python train.py --model="autoregressive pixel model" --dataset="telescope images of galaxies (Galaxy Zoo DECaLS)" --train_examples=44167 --image_size=20 --horizontal_flip=true --levels_per_channel=8 --vocab_size=513 --arch="transformer_decoder" --width=384 --layers=6 --norm="layernorm" --norm_position="pre" --activation="geglu" --mlp_ratio=3 --head_dim=64 --fused_qkv=true --bias="all" --qk_norm=true --parallel_block=false --inner_norm=false --positions="learned" --tie_embeddings=true --init="kaiming_normal" --residual_init="zero_last" --optimizer="muon" --muon_scale="original" --lr=0.024 --momentum=0.95 --nesterov=true --orthogonalizer="polar_express" --adamw_lr_other_params=0.00074 --grad_clip=1.0 --steps=18000 --batch_size=32 --epochs=13.0 --lr_schedule="wsd" --decay_fraction=0.2 --final_lr_fraction=0 --warmup_steps=540 --weight_decay=0.02 --adamw_weight_decay_other_params=0.01
Rows from block 3, named by matrix and row number. Rows with one number belong to one attention dimension. Each number is 200 + 40 x the weight over its row's rms, rounded and kept within 0 to 999. All counts start at 0. After the name is the row's rms in percent of the matrix's.
# q: attention query, key and value (stacked) (model.blocks.3.attn.qkv.weight, 1152x384, the q third), inputs 192-287
# k: attention query, key and value (stacked) (model.blocks.3.attn.qkv.weight, 1152x384, the k third), inputs 192-287
q.225,102,220,220,317,164,178,151,201,236,128,201,175,187,224,182,213,219,186,263,221,222,207,176,208,152,198,232,259,114,247,275,207,164,271,195,160,201,200,222,265,193,196,227,143,221,236,192,228,215,171,139,154,211,187,251,205,201,272,203,187,179,231,203,210,205,230,264,229,150,240,225,227,248,180,256,214,185,160,221,137,219,210,260,192,144,223,214,147,198,236,273,199,177,210,242,196,171
q.226,102,230,169,226,267,217,251,217,164,133,191,166,233,190,238,220,142,218,184,199,198,220,95,238,167,197,209,208,123,271,247,297,156,168,183,103,225,262,257,221,208,190,197,205,237,209,199,200,186,162,179,174,219,211,172,147,238,165,203,226,255,195,162,206,227,148,211,271,139,153,189,141,216,227,215,206,215,208,230,280,206,183,190,220,238,144,218,176,172,191,171,148,231,128,141,189,209
q.227,102,148,241,275,214,280,100,215,214,210,255,219,285,160,150,158,178,240,173,150,116,114,137,287,175,132,228,139,219,274,266,200,248,289,205,268,278,272,201,267,214,204,235,164,199,209,177,193,173,205,182,188,264,132,180,185,157,150,177,224,182,231,174,228,177,153,241,115,166,152,245,281,184,238,252,140,191,194,268,281,180,193,189,242,253,197,223,227,193,218,169,219,249,153,157,229,155
q.228,095,143,208,258,185,170,184,192,140,179,233,237,143,133,196,157,185,189,188,202,205,169,164,244,198,188,184,219,186,202,201,108,144,134,227,188,180,227,216,215,216,221,207,126,186,195,217,227,256,209,250,217,127,131,250,201,190,197,210,214,225,204,239,153,224,222,168,237,230,234,211,264,192,162,240,158,245,170,168,188,169,164,228,259,178,215,192,136,225,163,147,226,137,222,201,183,194
q.229,098,222,155,197,154,194,292,213,169,143,162,163,269,189,166,132,231,169,203,221,275,269,207,132,240,126,224,185,129,233,221,166,104,201,212,176,243,298,148,170,209,214,176,246,209,201,156,203,174,213,194,167,177,205,234,185,170,140,222,233,243,270,171,168,185,235,178,185,278,210,192,172,274,186,239,228,226,188,173,127,157,214,267,139,267,277,195,217,224,139,181,180,193,204,217,190,167
q.230,108,211,163,212,260,210,144,117,156,170,252,245,170,280,233,179,198,226,212,238,214,225,243,242,234,253,181,245,210,263,168,139,204,174,175,210,232,263,244,195,196,153,172,176,206,226,214,190,197,226,281,229,212,245,176,204,233,244,163,225,186,205,229,200,209,209,211,183,205,105,179,162,178,203,162,217,224,157,142,249,227,246,236,162,176,209,296,189,184,167,161,116,209,234,216,238,180
q.231,098,145,214,200,184,208,202,200,264,171,206,153,183,240,217,243,254,203,236,192,243,215,203,217,231,160,197,241,132,247,186,181,177,149,182,111,202,185,211,195,268,158,157,156,239,159,197,171,191,201,298,189,214,156,259,301,188,223,180,241,217,263,133,191,283,272,205,183,223,222,191,197,227,223,212,176,126,206,206,190,195,195,220,187,158,227,262,149,153,157,197,189,263,238,215,176,164
q.232,102,211,246,221,178,250,179,184,214,139,217,199,193,212,197,173,250,184,240,231,129,117,238,182,182,272,187,246,217,238,150,157,228,206,198,144,267,194,222,209,205,192,189,190,222,196,200,182,211,214,187,210,221,198,219,150,220,212,150,174,225,202,133,193,155,125,157,168,186,152,288,178,219,203,224,205,170,160,213,150,198,254,161,189,177,161,233,191,186,186,197,125,154,109,215,253,148
q.233,097,257,166,199,166,216,256,206,212,127,188,190,181,248,144,205,218,261,124,179,142,199,278,277,242,183,208,161,238,233,235,228,183,219,155,239,177,217,173,211,180,172,239,220,233,174,227,160,147,303,176,237,155,194,160,249,232,192,214,302,173,169,226,214,156,201,114,189,146,191,176,191,161,166,257,160,135,255,173,156,172,205,220,201,179,216,135,118,199,172,184,297,161,192,223,205,210
q.234,110,157,216,187,230,167,116,175,215,257,236,322,182,246,176,180,239,185,173,241,188,249,278,205,205,194,193,244,214,167,116,132,168,235,218,242,224,214,203,212,190,220,180,194,183,135,283,243,205,191,187,191,246,121,257,195,194,214,189,168,165,202,233,231,172,210,260,150,170,205,262,162,136,233,191,172,240,138,206,200,161,173,133,182,268,284,204,220,212,232,289,206,255,242,210,153,181
q.235,095,79,241,196,247,158,165,161,186,210,160,220,240,222,232,122,343,160,260,198,169,198,192,168,148,213,189,198,189,205,200,173,231,244,181,262,208,232,191,256,229,207,160,238,132,173,118,151,158,160,172,212,256,192,268,281,171,199,177,146,200,182,158,186,220,157,201,193,281,243,251,148,238,218,140,209,207,210,194,234,169,132,153,192,161,190,261,154,229,171,185,214,254,335,110,194,148
q.236,101,70,191,175,282,244,278,212,197,201,223,299,190,110,181,148,184,213,177,220,198,151,203,106,229,162,220,244,171,198,175,178,197,138,165,290,213,222,226,200,211,192,246,215,198,197,214,196,276,189,194,219,208,219,177,197,205,275,95,208,238,218,190,182,180,201,198,183,182,234,175,172,181,272,177,231,241,198,158,195,173,183,189,152,115,213,202,240,207,223,277,194,223,261,140,210,190
q.237,102,231,122,243,248,174,236,158,213,186,209,150,158,85,170,179,188,219,151,202,266,223,212,141,132,118,208,232,123,155,213,190,242,123,143,240,184,183,179,136,232,231,231,185,271,208,181,193,210,173,262,175,206,198,141,160,195,230,189,263,269,188,241,195,223,184,226,226,219,186,211,152,176,187,230,202,279,197,220,241,197,195,204,216,245,214,167,221,151,240,76,184,271,145,197,204,211
q.238,101,195,229,209,182,201,171,179,271,238,199,232,137,195,200,237,184,182,276,136,189,165,257,163,166,280,243,234,269,181,197,198,238,196,177,142,198,76,185,186,222,182,183,221,152,189,247,274,207,184,210,264,209,222,184,231,233,181,238,80,184,275,164,218,212,201,207,167,151,213,184,226,239,225,192,168,157,263,136,159,182,136,224,197,100,251,183,262,305,243,224,165,224,252,185,240,184
q.239,103,196,248,120,186,171,190,299,228,228,223,226,227,195,192,205,176,303,128,200,177,240,271,161,222,171,195,190,182,118,219,164,174,213,235,227,237,97,176,157,217,169,198,253,241,165,240,249,187,176,218,252,219,176,199,234,147,172,151,98,198,163,215,168,160,147,233,269,204,249,257,178,127,204,159,238,156,219,258,155,271,236,203,242,217,219,150,174,204,198,166,282,217,122,219,193,245
q.240,107,180,245,190,95,214,227,183,210,209,251,260,205,130,163,192,184,237,215,218,258,214,221,217,159,229,266,190,237,221,207,236,219,245,244,209,210,145,197,163,208,166,157,220,188,218,134,199,238,203,179,181,245,280,148,205,180,145,225,182,204,215,193,171,174,208,244,178,182,260,170,177,160,221,212,224,196,218,163,182,204,252,242,220,184,233,201,174,222,214,221,194,186,213,175,205,229
k.225,106,266,189,182,193,171,151,169,160,123,171,192,148,198,215,259,195,111,223,174,223,240,239,293,189,245,197,202,269,182,196,146,173,191,152,215,124,248,198,231,247,245,232,267,255,191,256,200,234,182,210,184,165,213,196,130,204,226,142,206,245,223,220,205,263,275,205,208,168,214,179,207,205,181,179,121,230,206,133,183,204,191,186,139,96,198,191,269,226,170,187,228,182,158,260,226,206
k.226,105,223,183,214,220,205,222,210,170,232,156,165,184,254,198,201,227,238,197,300,217,160,172,250,191,259,133,229,229,264,201,180,214,225,202,186,226,173,203,281,137,213,196,178,213,242,207,193,189,172,193,276,196,190,198,196,224,254,188,137,213,119,137,231,231,154,240,189,284,227,175,180,198,190,272,230,135,203,139,225,276,225,267,195,189,186,175,190,196,149,164,157,219,168,240,179,210
k.227,102,136,205,163,213,151,191,144,203,104,219,173,166,244,200,223,227,185,196,103,233,157,227,214,135,162,234,180,122,160,256,205,168,196,193,245,185,256,175,236,180,233,259,142,191,231,237,166,161,232,276,295,151,157,259,233,155,187,221,260,246,187,152,219,207,135,126,127,135,205,233,190,192,182,210,175,223,254,217,234,189,260,144,193,263,165,160,194,203,269,155,256,147,138,216,283,191
k.228,102,141,231,182,194,213,250,208,200,118,213,233,244,127,212,173,222,220,148,237,193,193,196,284,174,198,238,224,168,221,146,236,250,117,226,184,170,215,197,194,114,148,186,224,160,152,215,207,243,147,251,183,199,229,230,209,160,173,240,222,161,142,263,141,153,246,226,206,204,224,122,208,129,158,214,223,122,177,158,200,276,195,248,157,138,184,180,169,245,215,243,183,221,228,174,170,214
k.229,092,154,172,134,216,114,207,221,241,157,120,184,200,244,201,180,253,238,255,181,191,262,286,169,226,238,233,210,152,201,285,157,191,164,144,225,148,234,175,227,221,185,218,261,231,261,312,150,207,174,248,190,172,177,176,175,175,192,118,214,201,196,245,164,237,239,244,220,259,211,259,162,228,204,193,194,214,199,205,168,217,183,205,255,238,227,212,232,208,208,236,197,267,193,141,210,202
k.230,105,178,231,199,225,195,168,181,208,238,280,255,171,245,173,171,173,214,191,216,214,238,242,95,197,224,207,187,230,196,195,241,232,264,206,125,188,191,193,248,202,184,221,270,184,186,255,233,170,242,184,205,160,228,150,248,243,210,181,246,270,218,167,220,162,143,233,238,172,214,183,169,159,184,291,190,229,120,189,240,231,257,180,212,159,164,234,243,226,202,202,140,258,162,205,235,186
k.231,096,180,223,205,190,195,171,182,147,130,188,243,149,154,233,198,298,182,224,212,197,180,283,204,242,173,224,189,155,229,225,220,236,208,182,213,203,220,237,216,212,140,205,210,195,279,240,220,183,250,225,190,102,217,250,166,179,181,156,253,230,237,285,195,220,178,206,163,202,153,258,198,199,177,242,191,258,160,132,180,168,207,293,245,185,189,151,220,184,244,196,169,262,160,256,161,213
k.232,102,131,183,123,168,211,226,171,211,193,230,200,190,236,172,237,218,230,269,209,180,286,209,139,276,187,207,233,200,179,183,154,211,184,141,79,292,227,230,233,162,214,203,206,237,185,317,199,194,187,215,247,208,204,268,220,180,246,108,158,205,166,217,168,257,96,103,219,181,181,235,164,142,218,252,212,207,208,184,247,202,187,140,226,240,237,172,215,191,181,171,148,177,81,278,168,214
k.233,087,203,203,236,191,166,117,251,212,169,215,99,189,205,198,245,217,229,180,188,171,258,209,199,268,225,252,150,203,215,228,150,199,211,172,187,155,151,218,192,154,151,216,175,207,222,135,163,196,253,263,166,204,189,165,248,194,232,218,210,195,246,249,213,189,228,169,198,217,221,240,163,198,145,163,99,201,255,212,147,210,189,229,190,192,174,162,221,284,176,196,200,187,193,221,229,213
k.234,102,157,170,267,211,151,171,180,188,193,186,178,215,143,184,157,226,201,191,149,235,243,271,188,211,214,205,231,135,197,231,186,193,254,162,160,175,213,180,229,215,245,222,177,223,122,125,189,228,137,235,213,278,243,216,137,173,111,199,283,163,165,204,188,192,235,187,143,275,199,183,219,175,188,202,140,223,161,274,169,205,215,214,180,111,217,249,182,193,156,177,214,201,211,289,175,190
k.235,098,170,269,165,162,186,210,223,228,179,206,185,155,190,206,228,242,221,209,247,245,174,132,225,206,177,161,177,300,266,179,233,222,216,193,175,228,279,166,287,256,213,146,95,186,204,133,281,171,229,161,177,247,176,253,259,203,184,187,151,142,133,200,186,216,229,216,255,205,203,213,243,240,238,175,219,160,249,224,105,119,229,254,246,191,266,217,224,231,176,168,155,231,243,275,200,264
k.236,093,215,150,273,248,244,235,178,207,227,173,271,250,202,129,138,189,196,213,149,161,234,234,162,271,85,256,163,195,218,228,218,174,203,185,216,215,220,158,176,190,243,189,155,154,176,138,280,138,140,278,208,185,221,197,242,177,135,226,226,194,199,230,165,191,190,207,195,265,101,168,270,135,143,208,176,146,249,183,240,253,198,174,166,189,136,246,201,177,211,234,150,259,224,164,152,158
k.237,100,200,180,182,247,164,207,186,173,193,182,236,137,242,184,164,173,307,159,230,218,232,202,258,237,285,184,152,266,173,150,212,186,233,218,259,120,169,195,158,210,100,197,233,190,288,207,195,219,152,232,247,180,237,175,120,241,193,113,212,252,189,225,247,227,139,233,129,184,167,239,172,223,233,243,143,232,238,207,233,159,166,228,179,198,186,226,246,280,241,214,194,267,105,245,188,218
k.238,105,248,195,149,214,269,188,205,189,262,230,288,185,192,177,245,177,174,186,180,232,207,213,154,216,303,186,182,249,220,146,195,254,210,188,212,217,75,225,172,186,189,172,289,144,258,238,166,240,283,115,216,201,255,131,199,173,227,241,100,256,207,222,233,174,286,196,239,222,239,193,160,158,276,133,218,268,290,196,201,226,227,212,188,186,241,174,183,187,207,211,196,253,281,206,201,194
k.239,093,207,162,269,249,254,219,166,215,184,115,188,149,254,235,215,209,220,258,216,220,190,234,133,200,225,228,161,137,184,189,140,168,128,225,222,255,284,199,228,208,208,169,174,227,225,216,236,178,169,159,102,241,179,171,180,246,163,187,112,138,243,170,201,186,181,214,224,196,169,192,215,240,218,201,212,228,176,147,223,227,211,204,256,219,266,243,198,204,191,272,190,174,217,123,171,202
k.240,107,197,221,157,156,181,246,182,202,279,195,274,144,125,219,189,223,212,280,212,185,188,190,171,259,216,214,159,153,196,194,148,153,223,169,214,191,215,190,165,208,120,166,230,196,224,171,203,280,206,177,163,135,157,197,130,184,209,191,159,265,235,120,185,205,199,208,200,237,191,238,204,214,253,259,92,241,254,186,207,194,265,212,177,173,214,182,163,214,185,203,152,217,175,240,194,258