config = dict(
    model='autoregressive pixel model',
    dataset='telescope images of galaxies (Galaxy Zoo DECaLS)',
    image_size=20,
    horizontal_flip=True,
    arch='transformer_decoder',
    layers=6,
    norm='layernorm',
    head_dim=64,
    bias='all',
    parallel_block=False,
    inner_norm=False,
    nesterov=True,
    warmup_steps=540,
    adamw_weight_decay_other_params=0.01,
)
Rows from block 2 of a small autoregressive pixel model, named by matrix and row number. Rows with one number belong to one neuron. Each number is 50 + 12 x the weight over its row's rms, rounded and kept within 0 to 99. All counts start at 0.
After each neuron's rows are labels from the 100 images, of 14976, where the neuron reaches its largest size: "responds to" is what is common among them. Only what is clearly more common there than usual is listed. The data: telescope images of galaxies (Galaxy Zoo DECaLS).
# gate: MLP gate (model.blocks.2.mlp.gate.weight, 1152x384), inputs 320-383
# fc1: MLP up (model.blocks.2.mlp.fc1.weight, 1152x384), inputs 320-383
# fc2: MLP down (model.blocks.2.mlp.fc2.weight, 384x1152, transposed), outputs 320-383

gate.255:53 58 47 39 75 55 32 35 72 21 50 64 48 62 44 55 59 35 54 62 50 52 65 55 49 47 62 45 29 66 64 40 74 40 53 54 26 52 30 59 58 94 48 58 34 53 64 14 36 54 55 67 36 39 56 19 56 23 65 53 38 55 40 51
fc1.255:53 27 52 52 76 37 50 32 34 43 54 50 29 36 54 68 54 50 30 37 41 62 49 35 70 39 57 59 65 48 64 50 39 46 51 59 30 45 46 45 51 32 57 53 56 36 55 37 63 82 37 46 33 44 40 62 29 61 28 45 66 61 59 64
fc2.255:55 51 54 49 15 52 47 83 49 68 59 43 62 42 42 32 54 48 56 61 48 53 32 56 54 64 75 39 63 43 45 28 55 49 23 57 52 48 46 48 51 40 44 49 60 37 28 52 52 25 54 35 61 53 48 64 66 41 41 50 35 56 38 16
responds to: edge-on disk: yes

gate.230:44 72 68 58 63 56 43 54 48 52 65 51 51 39 55 44 28 27 50 45 41 67 65 50 59 56 48 43 53 39 45 54 61 55 67 62 50 62 49 49 28 62 40 57 41 45 51 60 49 60 57 80 37 55 65 32 46 39 64 45 38 55 65 61
fc1.230:47 44 31 58 37 56 45 74 27 50 37 64 46 66 53 53 52 59 41 73 41 53 39 48 37 40 67 49 52 41 53 49 32 30 43 43 45 40 48 44 56 48 59 47 56 44 47 80 63 50 24 42 64 65 27 48 52 59 29 58 66 35 48 58
fc2.230:46 47 54 57 78 60 58 34 61 46 45 60 66 63 62 47 38 56 52 41 35 42 58 48 56 44 48 42 40 39 50 46 49 42 46 52 55 72 11 44 41 61 44 59 40 64 16 58 50 15 63 66 51 57 60 50 42 54 63 39 55 56 64 50
responds to: shape: featured or disk; edge-on disk: no; spiral arms: yes

gate.491:50 45 45 47 60 45 39 46 51 37 33 38 58 43 62 70 47 32 69 38 44 52 75 43 37 45 39 64 68 46 46 78 53 50 59 30 31 46 51 57 62 62 48 28 48 74 42 50 45 45 45 47 35 42 50 64 47 60 54 40 52 53 60 70
fc1.491:44 63 53 63 36 53 42 47 59 48 33 46 46 69 46 55 38 44 74 50 39 15 37 57 64 63 40 60 21 52 53 62 83 71 50 40 36 40 56 58 31 47 39 54 49 57 40 70 51 56 63 51 48 50 65 46 50 50 25 43 52 49 39 66
fc2.491:30 56 44 34 51 54 59 25 48 52 63 55 40 56 45 30 36 70 48 46 56 42 50 46 19 44 59 47 64 51 55 52 42 55 41 49 48 49 60 34 65 36 49 46 53 38 63 49 64 47 36 68 69 58 51 63 49 41 39 52 40 41 39 33
responds to: edge-on disk: no

gate.188:50 49 31 57 51 59 39 41 40 38 33 65 48 66 52 35 77 62 50 34 59 30 46 42 42 44 35 62 44 37 59 77 54 61 41 55 40 55 31 62 55 56 57 70 34 51 52 50 75 55 52 48 46 44 52 42 50 47 33 45 48 49 66 39
fc1.188:75 61 63 40 67 46 60 41 42 50 55 68 49 32 58 43 41 54 53 64 55 61 47 51 52 35 78 58 27 46 64 50 63 54 73 56 52 45 55 46 50 45 55 50 46 52 50 50 49 28 54 49 48 39 30 80 50 50 53 46 51 19 35 46
fc2.188:31 37 63 63 52 39 50 29 59 42 55 41 78 46 48 56 81 41 63 42 41 26 31 39 40 44 51 52 76 43 37 36 33 51 44 54 70 52 40 37 51 85 51 53 52 49 51 44 55 42 60 55 45 49 54 57 61 25 59 48 41 75 59 40
responds to: shape: featured or disk; edge-on disk: yes; roundness: cigar-shaped

gate.477:47 39 49 56 46 68 59 62 36 61 52 29 44 62 43 53 54 32 58 63 63 58 41 60 47 54 56 45 49 62 53 43 43 08 53 63 49 33 33 44 47 53 55 66 56 49 52 60 58 41 31 54 43 88 45 56 49 57 42 39 52 45 37 56
fc1.477:67 51 48 45 47 56 61 45 53 66 29 72 66 49 48 50 24 26 40 60 57 50 72 34 42 42 68 55 57 71 44 44 33 30 73 55 47 41 34 59 51 63 62 63 57 55 58 38 45 54 54 76 52 44 36 49 54 44 46 46 48 37 16 48
fc2.477:15 36 75 60 53 60 23 39 66 45 35 60 32 52 66 24 46 44 56 48 29 66 64 52 69 45 68 60 56 52 53 63 77 31 43 50 33 43 58 45 56 30 56 58 51 51 39 36 35 33 53 60 75 74 42 55 50 60 55 64 65 43 44 45
responds to: edge-on disk: yes; roundness: cigar-shaped

gate.146:52 51 67 51 38 53 40 29 46 12 57 49 23 31 49 44 40 51 55 40 31 53 52 53 55 35 57 47 40 56 32 39 48 67 37 58 43 45 37 42 43 42 46 50 32 62 42 34 36 47 42 63 64 47 67 38 53 49 42 53 48 52 58 49
fc1.146:47 40 68 31 57 54 56 68 49 58 34 22 64 56 17 61 52 40 38 37 41 14 32 48 44 35 50 50 71 66 38 35 45 47 53 41 53 47 60 40 56 58 59 53 46 67 55 58 59 55 44 47 76 58 60 61 56 68 64 60 55 57 38 38
fc2.146:45 57 52 59 37 42 63 40 48 57 60 42 47 53 59 32 51 70 46 62 48 46 61 67 69 66 48 43 25 67 46 36 42 44 61 59 64 48 23 62 55 36 55 29 50 55 38 40 42 41 38 53 56 46 59 70 45 43 56 26 53 30 71 48
responds to: edge-on disk: no; spiral arms: yes

gate.217:53 54 42 57 41 48 47 36 83 62 22 34 53 53 35 36 56 25 52 42 67 54 36 50 46 51 54 52 52 55 65 71 41 41 52 57 28 53 40 57 47 60 44 57 48 60 30 50 39 52 67 56 40 43 69 26 47 61 40 39 43 56 46 39
fc1.217:45 68 36 48 57 47 39 46 48 39 71 58 30 22 46 44 44 64 70 54 57 54 46 41 40 18 54 43 21 24 38 48 50 76 50 65 60 51 32 55 43 65 57 52 62 46 70 49 53 42 40 67 36 59 51 51 50 46 55 58 56 40 59 70
fc2.217:54 55 63 46 51 53 62 52 57 60 60 57 56 67 51 51 56 37 47 49 51 46 44 17 47 57 74 51 37 55 53 50 27 51 65 33 49 37 58 62 49 45 54 60 44 43 34 55 52 62 65 35 64 38 29 55 38 77 68 25 56 52 36 42
responds to: shape: featured or disk

gate.207:37 38 70 47 75 43 51 72 60 48 52 58 60 48 42 55 49 68 45 56 38 55 43 74 57 54 38 55 56 41 34 39 24 34 20 53 46 44 54 49 51 43 65 41 44 61 38 47 67 46 36 39 31 58 53 41 40 52 65 47 63 42 51 47
fc1.207:45 49 70 59 46 60 52 67 56 46 35 42 47 45 42 55 52 51 42 64 31 54 61 38 30 54 38 40 50 51 53 53 50 42 38 80 56 46 48 35 30 61 51 57 51 55 23 51 73 47 75 50 49 58 51 56 33 46 58 49 45 52 66 43
fc2.207:40 27 39 43 48 59 43 52 53 35 65 71 51 41 53 25 29 65 50 60 53 28 35 36 57 45 69 52 47 51 44 42 68 59 73 57 42 67 67 69 58 65 49 43 50 48 52 38 45 31 19 30 60 37 47 35 73 40 53 44 42 58 64 47
responds to: shape: featured or disk; spiral arms: yes

gate.331:31 50 33 41 60 48 57 57 53 32 47 77 50 62 53 48 43 25 55 68 38 34 59 43 55 26 43 53 65 49 37 56 27 25 56 62 65 29 64 58 61 71 51 42 60 51 55 35 42 56 53 37 75 54 50 58 72 50 61 70 66 59 63 33
fc1.331:37 35 33 55 51 43 36 48 41 45 52 59 56 51 52 44 38 40 35 65 51 50 45 45 59 58 72 55 58 50 24 37 53 57 38 67 58 45 54 22 61 55 68 46 50 38 50 40 39 50 45 45 70 37 31 53 43 55 59 72 37 50 78 47
fc2.331:55 52 48 70 65 51 63 43 55 58 61 58 22 51 54 59 31 61 67 56 33 31 62 45 44 35 41 45 50 56 64 36 42 63 59 39 42 76 67 57 34 44 38 45 50 69 40 67 39 65 52 53 37 53 53 44 62 42 51 29 69 52 26 65
responds to: edge-on disk: no; bar: no

gate.47:41 53 55 52 46 52 37 34 62 53 47 50 65 67 52 57 35 49 69 45 45 44 56 50 37 26 22 51 71 22 54 49 70 51 38 51 31 85 66 59 45 54 44 55 57 51 43 44 53 61 44 66 53 63 47 64 50 45 72 51 45 63 51 61
fc1.47:61 19 57 71 40 43 28 49 59 38 80 42 69 48 37 51 46 53 34 58 47 45 59 35 51 46 44 20 41 40 45 51 38 37 81 62 70 42 42 43 60 45 47 42 61 55 73 52 78 42 41 59 53 42 53 52 52 27 58 49 36 48 63 38
fc2.47:46 57 68 60 63 64 52 47 46 55 51 52 46 63 62 54 65 50 56 49 22 59 52 69 80 51 60 43 53 40 59 43 46 39 33 22 31 63 55 40 31 55 48 55 34 60 40 45 45 66 52 34 34 66 42 47 52 67 55 62 62 62 53 55
responds to: roundness: cigar-shaped

gate.165:58 45 54 67 47 54 53 36 55 44 44 31 49 47 67 61 48 40 43 49 42 35 61 61 54 24 43 43 44 37 37 46 21 35 57 24 55 50 66 33 49 51 58 42 47 51 86 49 37 48 37 49 40 62 57 60 42 62 52 52 48 77 42 44
fc1.165:60 71 46 37 51 55 25 77 58 59 57 50 52 46 47 45 56 47 38 79 48 68 47 42 69 60 52 43 63 36 54 36 48 30 49 69 71 50 47 50 40 43 50 64 26 45 43 39 60 54 59 50 57 88 58 50 44 39 57 28 47 30 51 79
fc2.165:54 33 59 55 66 45 39 38 35 38 47 52 39 55 46 47 70 22 42 53 39 51 51 35 54 24 30 46 62 52 51 72 31 61 54 30 52 49 67 43 68 59 65 48 75 50 67 29 34 48 42 47 62 40 46 39 24 72 43 56 64 66 46 43
responds to: edge-on disk: no; spiral arms: yes

gate.438:50 68 63 59 55 44 20 53 44 53 48 51 53 63 38 35 58 44 36 44 56 31 42 45 40 34 60 58 57 65 49 61 69 54 41 56 42 32 57 47 49 41 32 43 62 39 51 43 48 59 54 49 51 65 50 65 68 48 41 63 31 48 48 46
fc1.438:36 67 54 62 65 38 66 76 55 56 29 63 34 65 50 54 56 23 53 56 47 49 58 35 30 46 23 48 53 61 50 38 37 46 32 50 45 52 42 47 29 55 43 57 32 47 66 69 68 47 59 36 41 44 52 61 16 42 41 51 63 41 37 42
fc2.438:58 51 27 60 64 51 58 28 73 57 48 24 57 46 59 46 58 54 42 22 60 44 62 56 60 65 62 34 55 82 60 45 65 47 52 70 42 53 66 60 46 41 38 43 40 39 41 45 29 43 30 69 53 60 48 29 76 53 44 39 48 52 46 65
responds to: edge-on disk: no; spiral arms: yes

gate.233:39 55 44 55 68 46 48 43 36 31 30 68 43 39 71 67 47 45 37 63 45 23 53 33 55 54 60 54 69 62 63 38 44 67 43 64 43 52 46 49 51 50 37 46 51 51 55 56 61 38 58 49 53 34 38 44 59 53 48 29 51 48 39 53
fc1.233:61 42 48 41 50 33 60 42 70 46 30 67 42 67 65 58 30 36 58 44 48 29 55 44 46 66 68 58 54 41 56 23 42 50 39 56 34 49 42 36 59 43 52 53 52 63 43 69 37 43 54 60 47 48 25 24 57 56 53 56 65 43 69 43
fc2.233:63 61 38 75 78 50 63 56 32 55 41 41 62 47 38 48 57 67 51 66 61 55 23 55 45 50 48 56 48 58 41 40 64 30 68 27 37 45 55 68 45 64 55 68 31 62 59 30 49 44 27 38 33 41 50 39 65 54 49 59 72 49 42 36
responds to: shape: featured or disk; edge-on disk: no; spiral arms: yes

gate.265:46 59 57 52 75 38 61 52 45 65 61 51 70 54 54 61 37 46 68 47 72 47 62 53 54 56 46 52 52 58 39 28 85 39 54 33 57 57 53 58 64 60 28 58 35 40 42 49 48 45 69 49 53 62 31 53 50 46 67 48 42 43 41 42
fc1.265:44 55 62 70 55 34 67 52 41 76 54 52 95 53 48 34 33 48 56 43 62 50 52 48 79 62 45 41 42 45 43 37 60 42 39 43 56 55 59 80 74 63 30 46 44 32 33 54 56 45 59 41 40 57 34 71 28 30 54 62 49 46 47 55
fc2.265:39 76 38 52 36 51 40 61 39 13 61 56 54 63 26 61 35 37 41 57 43 30 53 45 34 45 92 40 54 50 58 56 44 54 49 53 34 73 56 33 66 55 67 46 65 38 47 47 26 58 38 55 67 49 64 36 69 52 72 62 43 46 52 45
responds to: edge-on disk: no; spiral arms: yes

gate.133:46 38 51 29 65 27 46 49 55 52 42 42 41 46 56 46 44 45 29 55 46 61 48 28 61 48 59 56 91 60 34 45 54 45 34 53 41 45 39 63 65 56 49 27 55 54 36 45 74 70 49 42 42 43 63 35 56 48 62 34 58 64 37 40
fc1.133:66 46 57 57 20 39 63 69 34 50 47 42 60 47 45 17 44 50 76 64 51 47 76 52 46 63 77 33 41 43 75 64 37 37 60 42 45 51 40 32 43 49 53 56 37 33 36 51 47 41 44 72 59 55 38 67 59 49 33 54 51 40 44 56
fc2.133:44 68 62 47 41 71 51 44 43 55 25 60 62 45 49 77 63 53 37 56 52 48 32 44 40 32 30 62 48 78 37 61 52 50 40 26 36 61 53 32 71 44 46 41 71 41 64 51 55 45 60 41 53 43 41 59 54 64 32 55 50 32 74 50
responds to: shape: featured or disk; edge-on disk: no; spiral arms: yes